From a checkpoint of a small image diffusion model.
Model: 64-pixel images, arch uvit, norm layernorm_no_bias, moe top_k, patch size [4, 4], width 192.
Training: adamw at rate 0.002, batches of 128.
Data: trained on aerial photos of the United States (SatlasPretrain), 203450 training examples, 13.2 epochs.
Rows from expert 7 of block 3, named by matrix and row number. Rows with one number belong to one neuron. Each number is 128 + 24 x the weight over its row's rms, rounded and kept within 0 to 255. All counts start at 0. Numbers have three digits each. After the name is the row's rms in percent of the matrix's.
# up: expert up (model.blocks.3.mlp.up, 8x96x192), inputs 96-191
# down: expert down (model.blocks.3.mlp.down, 8x192x96, transposed), outputs 96-191
up.28 110:122147147123106158140143118160112122149129121139158137134136156132093103086117076153119115102156157136137186141123100155103128098142128130158135090133140139152101156135121161108101184115161192117112152090134155099130067117122099116151134139127157182148131162127106125113137147148095107132
down.28 107:158078162095158081129157113150097111157167131145125087127140104178126084144090123162124101111175094132137070137148115126134168099106110139149112105112164159130152128081126097150124118146121101139122149148136084157129191130107151121106142133092138085161179115100123176090134139110153116160
up.29 088:098158109141132112150119136094150169122145128144117167116091124135147163119121158087152148144080104081155126140133143155121083117128141151106095107109109128114115099104132131114118112112079120124156123163156108146123153153137096092131132062137115095133118145149149102157124115135084114106
down.29 088:147188169140100126129104116144074143125101140131110178116148137077129118106137124103182140121115135126109112109084156157117116095113174120130135134129136128117181127118136115124096191176149109109117164104099129150144131091152120135163126106118141128098135132166142100123118106138134140113
up.30 097:147120112132121106147085133133153154145165147114115125113110129133139163152120132100139147107100111061153116158127138118111116115127140131080143142101090125132083114144172079125079132090083143097131129163134136166144137167123113096132159158119107117109157135128123099128114108133132093094
down.30 088:131149154160085111097129107160091116144129126163128122088134154114113131099120162129199138133112139076127102140116135115106122124118125138138107146159153127148144141101123111087141122147166104158166140112119073140134153082173127098152134036096149125136122119178155123177130112155123148103
up.31 109:139160100168117119156103133079159143115119131172128168134094123145144179112130155068152125164130143109175072128083150132156100118113115142112118135103133112109134108131105124119118098129108130129171117151154101170085122144161153132139110116139139104122100127164132123175131102125116147097
down.31 106:163168132135149112111160141156137153078146089122111154103118108102106141105117163120192117148127128131132109103136148149134105137138093136136165113090095130120142109089134155127108113152121100114151143112092135155137134139156141079154139130128057148102112120164168090150117130117160143095
up.32 108:100124095155121096145091140119143158137153139153136129139094118135147147100117140087176156196096117094193094098103152132125103111123097157086131134113131143103102116110128141121122106115092121134164109147118096165115112145183144130129133101121121082118119121155138100171117133148105112106
down.32 105:161145151141139104110158126162112159101120103135141158118150116094122142091134150136185108154086139143144072125135147154146106130098108129157134134122147116146141108111129129108120126157156090110153136111131124149102128119140145108175129123103088116108094120183173079127086137127159138115
up.33 092:153153161165121120080148141095141145084108097146104176181139127122142122121140089130169111106130118146127176112082150156165071137127109128122135123128183090139107168159083165142111164116127135120129148111127113111139122143144134128182093098171113134138114087172155149127130135121076132097
down.33 101:167151124096177097164147149161123140114134136148104114096124102157119085114092160133104102149135156126135116114118138129156141125110156119133120081131165126144190114105124138120130110144112113138137134131153126129079113161126139162132121139110101130131134165132101156134161159117136173170
up.34 080:168109144140100125139110117147145143121120140108146125179108117090122140087173141109084146073143165109102136162132128113103154137106117120131110161131103099150121111172105119142109142080125150072063124103084138097143164132132084066101126115144116131170184131117112157112152084123146139154
down.34 087:128157126087123149118112099159122102115157187101136129083158106149124114129134147132150086133125131094102102153131097112094109087084157155102162161123171134154139118139099083106093118138104126136156110139145111128119160105127122128108092110150148119125135183128152117165136127118075138119
up.35 081:137135131156111147149116141128139148134166095179124134130130127095147175124113140112156123121111115087170125116164132163125069120116122144100151109136126126140093135160143110140065113143071104095136152134139099125131117157148103087153143105155161119139121128159147103140127103102079105109
down.35 073:096139113158108127106099144122135170094148149116107118118150111106110089086143187126138122102131167143117089159145096150136142133130129131137138164101127095159173138085166162110164138193171087113147167141084121142138096123150176098165151073114114137087133127157131143126145130164139147111
up.36 101:127160130122130112153114125091162130145152144110087147094118103118147167129126175092117124167101107114138089132145160114133107100108146129114099130099124121128136094109145146162109064134090148119146139151140156147116148153128117105163125086140086131142141126162131110140137085132122137116
down.36 104:137164148173097135103142132113121157120121142130102149112124107131137119066115183097183124096116106106144141103085144163117114143141093162139130144143143120139166131079134171109107176185146158116160139121114128128149114099149137127182101087133123113124143119151145104130138133137120136100
up.37 125:128136101158116161180119124130090154135103110145150108173162128089127101127098102138150131087140177186134154119087118158087124122152106080153143135118153134137130171152112148087120160118150131114103176115148152083118134123158093134114114163141164128128123153145135129137121124152145123103
down.37 116:126120143068151103142179119146135088120169128134146113104101134163088105143086123128100097139105109099130129144168069128097170105122142141144127111106140143140172107119115109114090121136075103146157097120141079130113161152096120104091088130108136062115146161140114140122166131133131114133
up.38 075:107127104147142117145158120153119126151155145148123154130122102126108152081149152109163101155084109070173100147118158133109075142106127110127106136128130137102112094136172103123102109117077144121153142135164123154152093098128122137121132123113153131163111119152111093163117088119130142156
down.38 083:136150125155131121108148127101130132144125124143119132147105116123144140135119159138156120117124085094142135130147166101133120070153112147155120115138162116105154128090083129098112138156161131136108185135109108122130094087137101124132160085114095143110196102184141152137137110168101161085
up.39 113:117156114117102149109158116119116138116118132108134168134193105120138105137153132119178126124131120149135142108122148120145098098085126114153088138135149137120105138121117133134158153157138142111066143125137166112129154121141113130151054085135135112135134144172162124169087144147125100082
down.39 103:151086165081157096101106135137139106145158117144141108113081152124104119110080148177144095176116119108096109098143122171092130115121140137160131097122159168132115126117116136107080140131110115129167085116121099154124138149120111101116096146124076106128114129119125166124162163105107129157
up.40 078:109142105154092132152141115140158179109152158151113148138137147136122165081133133094155097157119125117160130120074130121091099082077105131110112144072126166108119123079111119116125154113110133149154164143166110112124101155151154106161104119165146102120167148161117147169127099111120139151
down.40 088:144148106121140097101193148167109090157131133123130138113139124121118109084094195138141111144081132120124111105104130136125093115090102119123133105120145104125185145107150151097089096172122118136125107118085104129100127110149141148138161077150098118127128158181144113187131134148147136114
up.41 102:109123102163106123127102139124155165116151143146121135142116136124134155107119111085172137164106130090161131110088163118089054122145129136090123167107115141086104105146136128110096131104130129137171142143160114149151153139159158113146133121152143081100134128157152141153138096130118127094
down.41 094:138175113121143084117158137151106135103151109140101136113144085088125131092110172125168142166079142088144114106125118147133122136144110156147116101128144136102143145089112139110136117155112089138122123126134093146090118125135148133126145086106109134117134124204153085191110151144147169116
up.42 090:123134088154126107137147129112177123109121143163110133103134098098169130110113179065119126159091166149159079120133146113095080116116089169109133117090110130100146110120106155116127070162124107123110090161139114146133148138144114156164136107131126107148137117187152099178108121128114139118
down.42 086:114173121118127146069143153102130141120117114108093154132165108093105114099127165125165151118117110139121142126126166141153136129141146162124135107141119105122171117115162125114078129180162100082130132097091159150148131103131164148160122128170091137155125100140127103124132151131120159089
up.43 113:100116121131128166154131093144104110125106103140139147158148126088121112127151107148134122105156145182101135120106133154085131122124145073171147150146138105175134132142079135107141162115139136105068161121168147079127144110113089131143105118131172114172131132158118134130117129160147118105
down.43 105:152135139079154121145172102160149100142185144120140098067125132174094117118081118146075088128117100130100130155148084127098173118113145150154127085137160145151168085125135099130107114134110128133154125120133111151101136109111123133106127172120129096132156161123104166130144150140113143178
up.44 112:125137124168102107108101152110166149153144150147151155161118127126134129099141105093181132112085154094140142115078145151161081105107146125104137152139138120099122146148125151140101170103131128098153122096138128157136133141182153123151124098162118131114129125145165112141128072107101100060
down.44 110:179150140110148092119178139132104121143141121140122135111135129121128092103086140127150136162099130138181083134125131172133122103100158160159126079079133136134151125124152118104126092157138054132185126158137118150108147152140149099132138143130085144121114127170143108123098152122162137147
up.45 099:140149159083133107112126123159124116101107156163114088140117086095154109140124162123143161143087081114175071090148152127116077087116117144145127126106120123088176117130172137156118084166125124117107113139106068159126123125121151146161120156101122137143125099132116108163120139151163125144
down.45 093:127136133179110160107141155084159157094091116121131200137124112095132147139155158092173121125124137120094147145111147142161111139130140173110149141159114104083174119130109110134130139127153123109133138104115120110106123135171119162173159107125159124119139161155112072117118111148134110095
up.46 123:093156114127127148157108147165097143123106104157138117163163106131140069100108117139141114103121142158123155150104103152140130111145101099146134128152121133157123164137093172093108152099114128102108157095108152116119120136168086132145126120142175141160112149119133110126141118129103104103
down.46 126:127066188092126113178164110124119131103128159148120085141134117162127099153088122162080103130145076137125133148158120143135117093095114109148127093094163137165159113107162116136121113148103113125121145136151150123125147167104129097097125156090077104150142144121113148094122117118140115175
up.47 097:114126117118096162127116119148116084140156139142131135155127144101107094119127103141143128115116176128135173125086103156109151089162144121177147142154124159176080147161115125101103163103136163091123160086113164095128107121158090128130153156138158170148104137122136111137096120138123087127
down.47 104:131135170117137096139141131143113085138121156108121093091129107180086144151119146135120092125161100106123104151172112114119176107125118107148105108110168147117174116088138104149112107141103079142153123144156114108113150148120123134093119119095126124168183128123138149091168145138131132132
up.48 112:119123109161126106141091109076177146135143122136125141139122131141148181117116116093157140127120086075162112147107141121139117099122123119094086143102092121140120143150134110101115120118088106104159126126165112155133131165192107079140096106138127098126160123167138116139131099128111100090
down.48 108:132127133142102121134142115166066156100120138125128143109139096091138156080126168103189137188094151133193092102120115145100107119127132120142133135116144113149167116113145155094123130153125097118152153125135102166112144118154152108143153105095107155131138133172150095153094121152146151116
up.49 100:129151113153101135102133147095130169146134122153136160188141139120138142084161070128162125110090156115130146105090131139156086112140140116120125156135148105152109153171079142123106171109124135123144142115108112142122129132159126114125091109181125143092148108148158145164121140081101111064
down.49 108:137137141091158115131154135178122120135154128139099094114147114165139112125103201153145096172088125111113112139133126165098134116126140123117122078113139133147159133090163114112142081155130097121164136171124114131075139138148137101102106144110082133119130163110131135134144147094153125128
up.50 069:102146145176112112138134123192137158091160162131132135147145123114103103146154101125121153055153148127125127110127150098133115120145126136159117156125117113118112112106131125134124160118112199130104130085111185113117115129095099153121113155159139141112153121126094133151123132137148144171
down.50 079:115126105135180110113109117128116114132157147143119124108140127167088134119132120107080122118143103104145106132162148114136140135111146148148132125187155140109150109105058116069095159120146093086170132120130096102117167133159140120113068123122160124148155164125159144158177147128140152133
up.51 081:139134132126114133152144129128139124117159128147136141141126152168114143105133123076103085128162118125143168108115117127111129100113099148121175113150184126147143118101076161136114153159133118104121123117139095138086129107117127124130125110199163137105140130175109147141159123098068106097
down.51 072:124105158116157095192104138112126117119138133131094091156129096135120144115113172143167124154130120162111079137166136158155164108159120128150136139096147078151167107109164087121145082147125116113166125146110104102122152107119141124117124108112095126136123130133133121134129136147170110153
up.52 085:160133126105155137135095162131116140119169122100129126095112101114174138158106137128147112131108112092120064124157155131108095100145141160116168097076116118151109113101153150106112108150098117121159166166146132156166134168135137114098167139110111144133131138157170101125110111114105141116
down.52 078:127176153149108128071131151120141140113099104118118147102142157138134135093175152126132168103109130099132116138137107164123154141146097127113129192125117124098131145113129146129154155172147144119127121095083109120136139100116125108146169087163123119099127099153143157122130116135112109115
up.53 080:142138119144137130172119148111119119113170100131145114113115149148076120143139134164115134126133185143088127125143152146121165156080149150145143121135122096115111118186118145087120076138111153156122107131092164129093141114153108142129154122159163135131122166140128133118149129102136138043
down.53 087:116146128117145123187113110135133088159149118094102088155130090159100088163140099149111144130127103140112110133139156132137107124167139117122111152113127150174115074125112086114152147158118109134135121126134109151129133112116136107095112086139141137111139151065102148097130128163129144144
up.54 131:101161147135123167155113128133117121107101131128153142147170128094123131124125115134139135106147144185129148128125141145120128138142103101169119135146155103159130138159115146119160149102151145138046156157136175070138137131128095127122107153152159134154129142175150142121107131122138150124
down.54 134:135107163101161101127156114137161088172155131126134112123119142170096081135059076124097098117142106116120123147146097129095131112110154146151142098125170147155171118122106100126107129121110120138144127105138111148130139134111145141122105158124109104130133181096087151116178163118113146181
up.55 088:095118125138101148138142147138097123097104175153114145165114139100147127118154102111131141110136138111116112110104112072089088120102149122120136158134154077152136118138151150179141174123147197122148113133164128146145103112099144141131133120146119141130137144139132132172145088150133124123
down.55 092:134157107122125094102149121129131096143143101171146139087085118138107117116140135121146112135089105114128156138154139133097139105102147147182142100140117130100147121104124135094074128144099152098126112111069111143070127089143124137115100111150141080131128155150148117162117134087116147082
up.56 106:111132111108116147145111145167100109158120115159152115120167131122126101142115110154128112084117147127127159122125119157114124127168127129157140133148152127163099148148110152104117149088119148103083166084114139094144089124143091130120130138139153125138092132133122098142126142148120123099
down.56 108:137126167100148112152130119110124090154148146142136097166121139184111121142103120149097102097158056142110119167157108126120163114105147106108110090124158153150131105086136062115113092151117113134124154106178112117126176130087117098077138119112115106187143147109108172090143130124145133180
up.57 082:126100122153111131129142142117099138184170108157172147153098137127117126076098114133127103115080129105185150122091102164123130099106132143089139082140130132103147160128150161123106135125121096128174156126121122137121066127170142149123122081130122123137128127132118114118151114118097073095
down.57 084:139119163133132115136107140121124132119136124116129116123144112148102109128133193151154158132134116152079131138143125160147125104143146119147093115102116150114134121116135078090132099143112065112094133169109057136117159117124122112107153099093077108142155122136146100117096085133154141114
up.58 094:098121143114122165158126140129088108102111168139173138175155137080101120096133106129117153098117176160110152112091117137103148100116131121147138119126115104145105162143098148124140159116148161161078159126104164097134090121143084103123143157143150166156126137166125131151120140139139112105
down.58 096:155141144114144094114144099149125055160147130125134115066102141167083106126088106144131078133104115115133106126171110115119120120097131157118110090117147135140162093078115129099088096119081086119134103104137107126087152128111139137090092151074138075134151158139131168121157158118119137123
up.59 096:142132104159121093187092152123211157118157160146106149139100091109176146116073143114125153155140116097128098135111170141128112106152127127124111151113099117134115117136154145139137125110092113109140152164135169123121142157116124116127129135128087129151148141146167120166119077136139152141
down.59 096:145160161164072129106107147151128132076165134118130164111096114113104112107128145115186123133140119073105087120139126149092121131111141143165120157139136131113192111123121127106101144140116121111151128092102121148154138118137136114153124065118111106144137126147168108150103124133123118099
up.60 087:111150111121080133151138141146117149143137099161158144157159143115099106098146061135127150120133171148155173129095090176125146146139133157124124110142121143146107161149111159090136167097140147132114165100121167087123112183119115117145128158152175169137141119115112114135130129138154099128
down.60 099:125155135116144091151136138168087079127161146136168122097145129171095118157094178164135103123123109071121096156150083118096170070125162130130118075102181156157170119097120089101115108155097121142153106155123081121107148125106118104097112140108138102125159149099104171148148165106139176158
up.61 095:114160106124112176138136142127117129144094111166132187176156149103114136100164128139138128106144166171081153100096125147119103113120140088165112145139185112149118153145073158100136151106131142117116133123141132105123121124137121127173081107174173149122103142157140150119145142157103131084
down.61 099:142147125069146079145156094181094109153147137133124133089138120189109108134084151153103068111080104075154111132146085124112140083101137133130135081092168116140158094111159107117106098120096134114129133121120086150070143156114132140112126138118136107155152145125112150153156139097147149144
up.62 090:141127140155099122143121170171102133155126149140169118135094163122108119097099117140135158094110153127183159157093114172115133110135105133107146123153120171112105122158110164115121150130141132136111151117103122137148078133142090130154116133129163134134161131118120133127131131136118065084
down.62 102:142131152075122122166139104119122120111130127128116128139146102172103114160125173129148100143136089153152044146156132160126129087128137068123124085104160107144149125071152082087124094132135072110143137138148116140116158140102146111097157136097080109130150137137119143101126076115113120139
up.63 083:117149086188104115139115131098135119143096116176118157168127151132120140080130134114133142121138184103121156105083146121092131094101131119126155120145155121111121110139105120101105157125100148105144147163125109109132139135148122119115110112124119127135157105160111170150165099157112138107
down.63 088:158139122094175104131122097143088080139149129148111099094146092131134131112110130134149092154091146143133117142121103139098134070140107129135122089130145118123170151134127143144069079173124118115142126160153067162071130157120099101105105123098108080108100127120134178150135134117121156082
up.64 160:088131113132110152151120105148087138140106111130149116145173115083133103130129101142123133118141164162122142137116145138112139124126134093168157151146145118169134146159094150080126158092146143105083167099113166079136129132143115136128117124140172130153108147144139112132123125144129120100
down.64 146:147100176072155104148163123158125079161168158141139106115128161173106112151095084143085087107133105130134129162145101117098156097090130120136118095121150149140164109103123092148103133145117091139127127129144090114119158121106113098100100143116131099137169157098096192117143118119148108154
up.65 121:128129124119105156154116129140110141122123110136161118148173134092111088136099088159148116109158192165128179147110117141105165137121123114132148130154154147159120140176074124098117150091138110114109167086104173092121142145155097105118135173106129119138135168154118124139103113134136105126
down.65 112:147117160117120108133159126149142079145152161122128107152118159157110111125080087111087114133150089114132092131161097116096133104104155137146110129116126146156128137099136101139103131157098083143133126132157097131120141145096108058086087142097130094141164162114101135099154135135120111145
up.66 078:123132142145107155097108150117125131136154162143147152162092153139110138117189107147168131118109157129134140061127101124112105127116155140145162129096144145137165124118140165134141151130169150150116112104122122152108079089165139164165119136140126116117107102125162148141152131114130143086
down.66 076:150124099135160117124122180090100116147127140115103118111124096101132062159125151172149131128090105128109100107130143146128144123141121135140167101132095077148125132119090101111150087131120069131140164142096114115095136115098144073122114151126105135177145138086144130151123176123140079154
up.67 102:106144140143106135123170153106133165138099104134121201167168121096116155130162131119188126108117116148135147122097144150162075109130122136123142111150168117120122153151102158114122143122173149102109138108121133097159146117109135124146127113126111129120151147196149137132101109141092092076
down.67 097:164143136130143072110142139172099145126150118120110117111130155137110130135081123133101096171109080118175125119125120180137144084111122140116130079134143122105170175105119150159111128129124100112203128136120106164086098134123119138147113166133109114094119122132094141147172131115146146156
up.68 089:118151106169064162128099140121125149137115153154139149120068135111171156092129120082134121138106113085140117120115133121128085107118107147123120098105107113095145098118151154159107113156127140118162141160140127163109114138117121137142155131118133145125150122172107088177142086131092101127
down.68 087:105176129153131126140114123118117167124142093118085158128125100103083121097134164168179162111130096101136069130139155171123111129144136126152146140117142081106137137095127134132161149152147114108092141178104092115126123118157130121143154121123090124118142078173141108127139120121113149123
up.69 099:086117139156079152130135143128078155134104129184166180148146161120114131138160113138141096115130178166109153139069119126109144090114137104129145102110161103139147140143091150125146149137157156131092104114140142140110121100117122132107123122156159147128148118193124122131116172144107110064
down.69 101:136127137090149094103173147141127093161122099111099096111133120193120114134092090163117097158097076138132083115159105140135151108116182138148146100120139134148132151118143126102082083123110091131138132142154071141086129122110135126092101125094109091134104110112148156145145141105134136140
up.70 069:121151135093175165126106113142108132128127133105150144108165109137116126128157171103114134125137121139098169135189106059118121152156122161139108114120147081139098120141126128103149120120162170139061127167133106099093136114149115151129116139136143120125100137114111149111150155122079131122
down.70 076:141125167123131107170122112169063099127158090128113110143126140183130096141116118159138108106144088152165057118147138111117167089111114127138148142093148157163116137152159084063132122094124126094091124129135135118073144117135098114153128143099147155132111137153128166150124129132147154128
up.71 135:121135142133093175155125129142108139138117146136154123169150126105109105117109075147154125100138171170136177131093116141097138118126129110135143107145166121141106155149102163104124158119166148124104176113109158082122103135131091127128115164132136173138118141141131123144133128143115108121
down.71 127:146129149090160086118162127152142078156174136152140105097116166176095108146092137151095076154104068136137098115152100131107160110083124146143118114123134146161173138092147090114101112141090120117152130131129099138093166148113137107107093153100138105136144172129112157098145140126164127154
up.72 090:107127091179116094140131139123140142145136146157106142107114125090159143113117172077141149148091114071184077126080171097106102138120110126091141139106118120116093105139147104153112124127093108087182122162135128164113138136146105109116140128113139122112149127175112119149105086135111131134
down.72 096:123139138124112103095134146142139143093138105148110144111127110100102137100164161122160181154110148092121090130108113151107090085109154144117136134135161111113147141087114135109118120175166078125145157136106092136120111089161191135150131103097101157117136103162168128158102120147119147092
up.73 142:115139106142124172141094134141101129131131116112117106181171119102123093132122109150159106119161156172125143134114147149117152103136126088142138158144168139155127139154081169103137157116141153113088169111148161069117119108142112146136127122138176140151120130156131106140121140143113135089
down.73 131:141119157085126099154164116158149081137185140159167096120118142151107089144077139146087098137116109107122112155151103108121170115085124154169125088136122125151151114091127089132106126126113124138137120140145100124110147135115105090119100160111121080156141164103108152090166148131158125156
up.74 108:113141116164108108107131145086180147154135109155140159151106132148146162086138138094182122139066131092166142083113145145173106115150132125118126140115149115114119136156105145114120159117132143106151132120139098162124138146181140116161116074150127142103142134188152127138151111126114107091
down.74 101:145164142133130111106160133148094156128123108140095126111157082100127077133090151156177103168125132138135092111129126172120138122102142121133163100089171086141153147110145135094109102169140075121146127133122095144129153137149144133131140129103094112113132150150122079141132140119125133099
up.75 078:127120101170094159081167131094156135168129111142128164157142124117137157114156127100176113086087137100137157103116162118114095120118121135099151134124143120145101126135108125146070148124153138093154110147147134130171113137141140085142138102171123142110149121154167125117134115129127086097
down.75 076:135142127093154098115125117167090093119124144122114107130121105142121115146114172171146122159084160145134106110129125152084144068107132153129163105132134144113141142100157127104150101178128098150151110137096082162117097094166131143118167106122112142103143166138153120208147140142142132091
up.76 120:120149122152103108136102137099169174130155108178130173129121131133135161099110153062165144143088131115148085101122128155122089108122109162130107131120119116114121116117105134126070132128088125129186114121133131185136128130168142136170127116170143093088112126187172087146119120128118113079
down.76 108:145133152153147106111154158156096158089120100112091145120135115091111138091084139118185162137078148141158129128112138159145122155122130106146117129094127112155141124124140145123118106156137082140156115133094089192102149129134154101132122102143086152141085091131154108134125127075144103119
up.77 089:124097146126119096107142148153081171119136115123148132142138172087120134151100093164163120099105148113162126129103130143118104142102169147139136127172127156144102155146143111114115140069152149105098185098106165129152120134127064106100120157112123152143138144162139116139096181118127110094
down.77 094:115106138140137127144157121129106093148141118146118114090081110152096128137094096168113116140159088114150083146156060151104175091061134123114107107103182132113153130094121101097157087123116077128142142114136086137101173122156116113112111094088151121152167137126113149111120141116147088162
up.78 082:102142122158109139141109157102148143136149127187119138131150130097134155125095161097158126127109143074150098140098175131086087091088147149119119103140154147135127140138122093137096106125094131112165165158132132152112127130119106076110111091133118121107137146177155133116137116140088112086
down.78 090:123150112129119134110151119141134103117121134118087142117149130140121103119142146096155146147095123138156120139085126138129150141125132114128148116154117098103151136126156140107099119166154097137188135124085100152089142132171135122155120105115118147121120149162124095155127115140131166125
up.79 071:144134158137102135115141119151130142105139167145138141186159143124123137132113123113131115109119136076101134138111134126130110132142131147125101153129133112120116099152096114158070161122144145094133147116119146140152153113094122134114124124151120139145165113163132140146109091103140103087
down.79 081:102157130089106150118162108146125086118132151118066130076127132117139125111112134131158089123112143120112100113151111138092173079129147142121162119151140120138133125128106116112103123157105117160150108137170082146097117125103164138131083120132133067120131158109148129160127130105113103092
up.80 095:124118094172096106117119127103140170148127134143164133134087124128127156119105137085152153133103146090157111113083138154146093128122132137112130147102104140099102132157106138100144148111101127104151126123132108170127123135190103142120128123131122087088139145145123101137160113129131106113
down.80 092:136150138123115118137149111128092140111149119136083147112152091115125114108127181118157116173109096164113084154112151152109096100099119135171126108108159118113163145104113126113092157135152052093117128132106122124146162125107139143121149151126117127115089130151157107113107101127152131124
up.81 100:108144117163102128101125159109124168144101125137137162188120133098129114103145100104152111118100135128139144093087133140145089083138110087120166141123181100121087134152081134118104152145136178107151124131136103120140102121156116143161090117174146131098143121154157125134149110119107109058
down.81 094:165145137114156113128161146149112108133123117118131106081172106170137122123070175154136080148102142119148123129159098131123121117115117133140132067101138085151190131087137115053115099171146083112161123178114100139093106122130128128110119132119087122150116165131140139127136129115138134148
up.82 107:120133118140106139138121126131108143157088125139140131171154146112118108102139101144137146089142159135126185156110102147111124098152150109126131111140147146139086180156085166080109154062129179092113182104096134104132095135101105112128119142151146152137157125125146123129136140140116088083
down.82 109:139109131095153106141141089176098097159170125127122131091137166182109076140086144176147085154134116107142133130167113114106157098087129116131099095107161134138157120131109097140113102161084107119165131141139088142127130147119141126120100125082130100155161140126108162137145129119160141172
up.83 092:129089098124155128112089060130125115083191103101135121095115107118147160160144138125148088102121105142111079143161134120097109122104159123156156151122120113168125138098099083109084144120114134120103143157151149115151130150124112096162132095135102091137123125144150129129144116114108163124
down.83 084:123144140123123110087087171134156109126111120113089136147105153131143139053124095124129157117139138118097143130134116077146146108131084121125065172168143124130100119119137164102149147126140164183132138102079102117112113079103158135125111116120147139126151107138139156145155131152150155102
up.84 102:088165114128124181159118131157095136144121108138137143146128170105096128113137100151138126121128143159129153101081109123114111112143127089163165125141158115153144137143094147117160136128122172131111121122123170105118122102119119159149118119168190175151115126140104116146140161127110146094
down.84 102:161125157093155090161161135158113131124145122126112112116137117164129096150087155151125080121120112118136135114188096144133128095107120119150136070098171117165150092097146131111102083140110121122118149179120129158118156122115111136113108152099115077120159138118134141137130163099132104167
up.85 114:118106134129115131147102116101107139133110164156128129142109077116140113143079162075108127158118111106183068124136135135139112098133107160079104127077129154097152129107139113128125092084082105099148139158121117168150123115146126127131104097078110109128162146135134087123129125140124103150
down.85 108:151136130138088143118133123091133193101110118130145154108148098059123130132165153113156137173105151162134124139098122133132100133096114122127112154098118101128154179115102125113120169172146116098131144120101139137165153125172126140165147111116108128120106144181153048136068155130147135104
up.86 111:108165129125125169140118162169125138119114138149133158164156127117102112097117106155126134096129157132140160136091119154144134124148130104161149130187154151136106140158113171117158145092120174129106137108107129115123098113112127157134121157162154173154120136147148176136122146108121141103
down.86 106:158122156100162101135110110164134094121175136122117093117137131198115058131078133155102082122140095087136121157162105120112160087106112140153125129089166137156140106116127090120107108140134110140127116101155113121122148142133081120107108140097133093158129165129132145097142151092154152168
up.87 091:112136129101188127157131091147096102068120132112135107139149075123096087130136148122092125127142126167109134158158138084164145145178151107131126136130100106168113133140108171113162127117092155140061099099132145109106124116136118122139148114155180142149084124139124140092074135103135173152
down.87 095:141099157097135137156089116164113099154150142133176104173079130099150124144134089120091094086135126110132111154107106089137155131108132154120129107150149165167107103142137124108080133095120154138088140037166152134146164141121113126127109132138113115133124154120089154131133151139128130147
up.88 080:139145142151132118124191144098105124187129117148174141117117148149111106081107076090125159121117141122140178166127108158148102150129144154149157117131140140141112120138103139134165122113129131118077113109099104120103085108144100159135121120156163147118134133116133153141172159108089111128
down.88 089:111125178095123124147136120149102103157147124121122082115168079165117118149118167180147121118134107153099079138163162123139125110108114116132101084081179098163119113069150119123136105152123103154083160151113143132153143127104143100127151134143095110131148164086144142110131097123153131123
up.89 094:153139121101142155186118130132135117152108097132148118176146131157119080128126112134141131092134140156150166152129094163116148121144135070142144115135106152157103155156107114090136132096125133112130143107131131115150088170166105096138110136111137153119128141120153133111107103124126088125
down.89 098:170090155131121114178136132143101141096118160153131078147169124154118085135093111122127088101158092131144099160149080130103121082127100120130120089089167133139154118134142091122142141134109102118106134126197115131122153152120116118129137133157112103163154161138113152112144122132105129139
up.90 099:116099100166099111126113145114156163149121145157117130120126118105139148133121157106165139150109137063139096139123145134102118110111138144106125112100096147116093129145118095117089116117081119113178155135120128137117148156153088095126150116098128121138123116160129089135092113102108093112
down.90 101:135173131153103116116171109144121121140120119116115134104128131095097115099133184130207165127109129118128109137113129149133147141109115121133109130120136097114155111118123116096127147162135110127141121113103105107126125135148158146146132093086113138116169103183153103147115134164129163093
up.91 074:117128111111081161168162116138112120132127149145148128200159153098129111158157090112136139113133170147110140122112122119098092087132132150156172116145108103141158140142106145110125157147142165122097151092109188119166123138140091105149126158123130165141146140136101147158078114134153156123
down.91 092:107149106094141100120136114133147101124153144128144125082104112154111123123111127125118106150137139092151124109137079101097155101146145135123123085126142116128143121147085088099091089155105108166157092122141089127091132128099145137110080142115167068128119139146123136130138171143126135113
up.92 085:167148108133164116135121082106149064133142103116129093152152097193132112102136101150137105104117094142122145121140102140160157107145145089141107145139148136169110169164090136095131142120067146132131112085172071116130133149154141102155110140143151096111131136101132153122142106119134114109
down.92 084:104131136127130126146104136151117141134113129107157149104156105103157110131139155058126093156130162147134108137172103124126105125100118104156124149156127153138151039159152124109098113129114137149144093123139136150116180136136139073108118119125124108137117200163164124142108160142153144134
up.93 091:155120114126167119124098108142127154086185149105132142114137112139151135160086124131180143134108139113109116148114156137087095097123139151154150118117142126137108105124150119122079151116083106121144169127132151142169138173117138088138126137157129115110103155153142115159111106150119162117
down.93 084:105155147121083112148162181113144132110143123196124141137106130141117120086167135119148138093147111115136116109123098122133114126089119164144101106147160151148126103104127115109104173140171107099147119102090127153090131101160138164163146118091130115103144114137136165154122120142169110129
up.94 072:098115105100125165118147116131105120123106116130170146123150131089121183126178151145106113144137115148117138117148156137125064100096177140159165085132159121148129137145139137127121113142192148140119122095125141136132115087125132119146107082126159145161155115124149115136110146132115128128
down.94 075:135133130110154081096151148102094102193142125137105107092118125152155149120094165150110113114150103077102135111136123131089170117132125078116096141093113167100140173108109114136075120162102118133157119096102104128071148121108095100096108114095161076112144129153130145149156113105156124115
up.95 091:133121091147133116125105105109160149134176119142150101120100125140157161135110090107140123154125134078137085128112127145133091105141128120122151162072099140121123111143117161106091132107067127089164134117159098169137117133151122072144125104151116063109113121140158127162162105139110117109
down.95 087:128156161085121110130113114156089121156148125116119162094161114105130153093143179095148136153142160121131065114126069130153112134127119123139085147142099131140143114084118160105117153133136080126139103136130128137089161115134156101142115102121089123112143143167141115118120136134129146123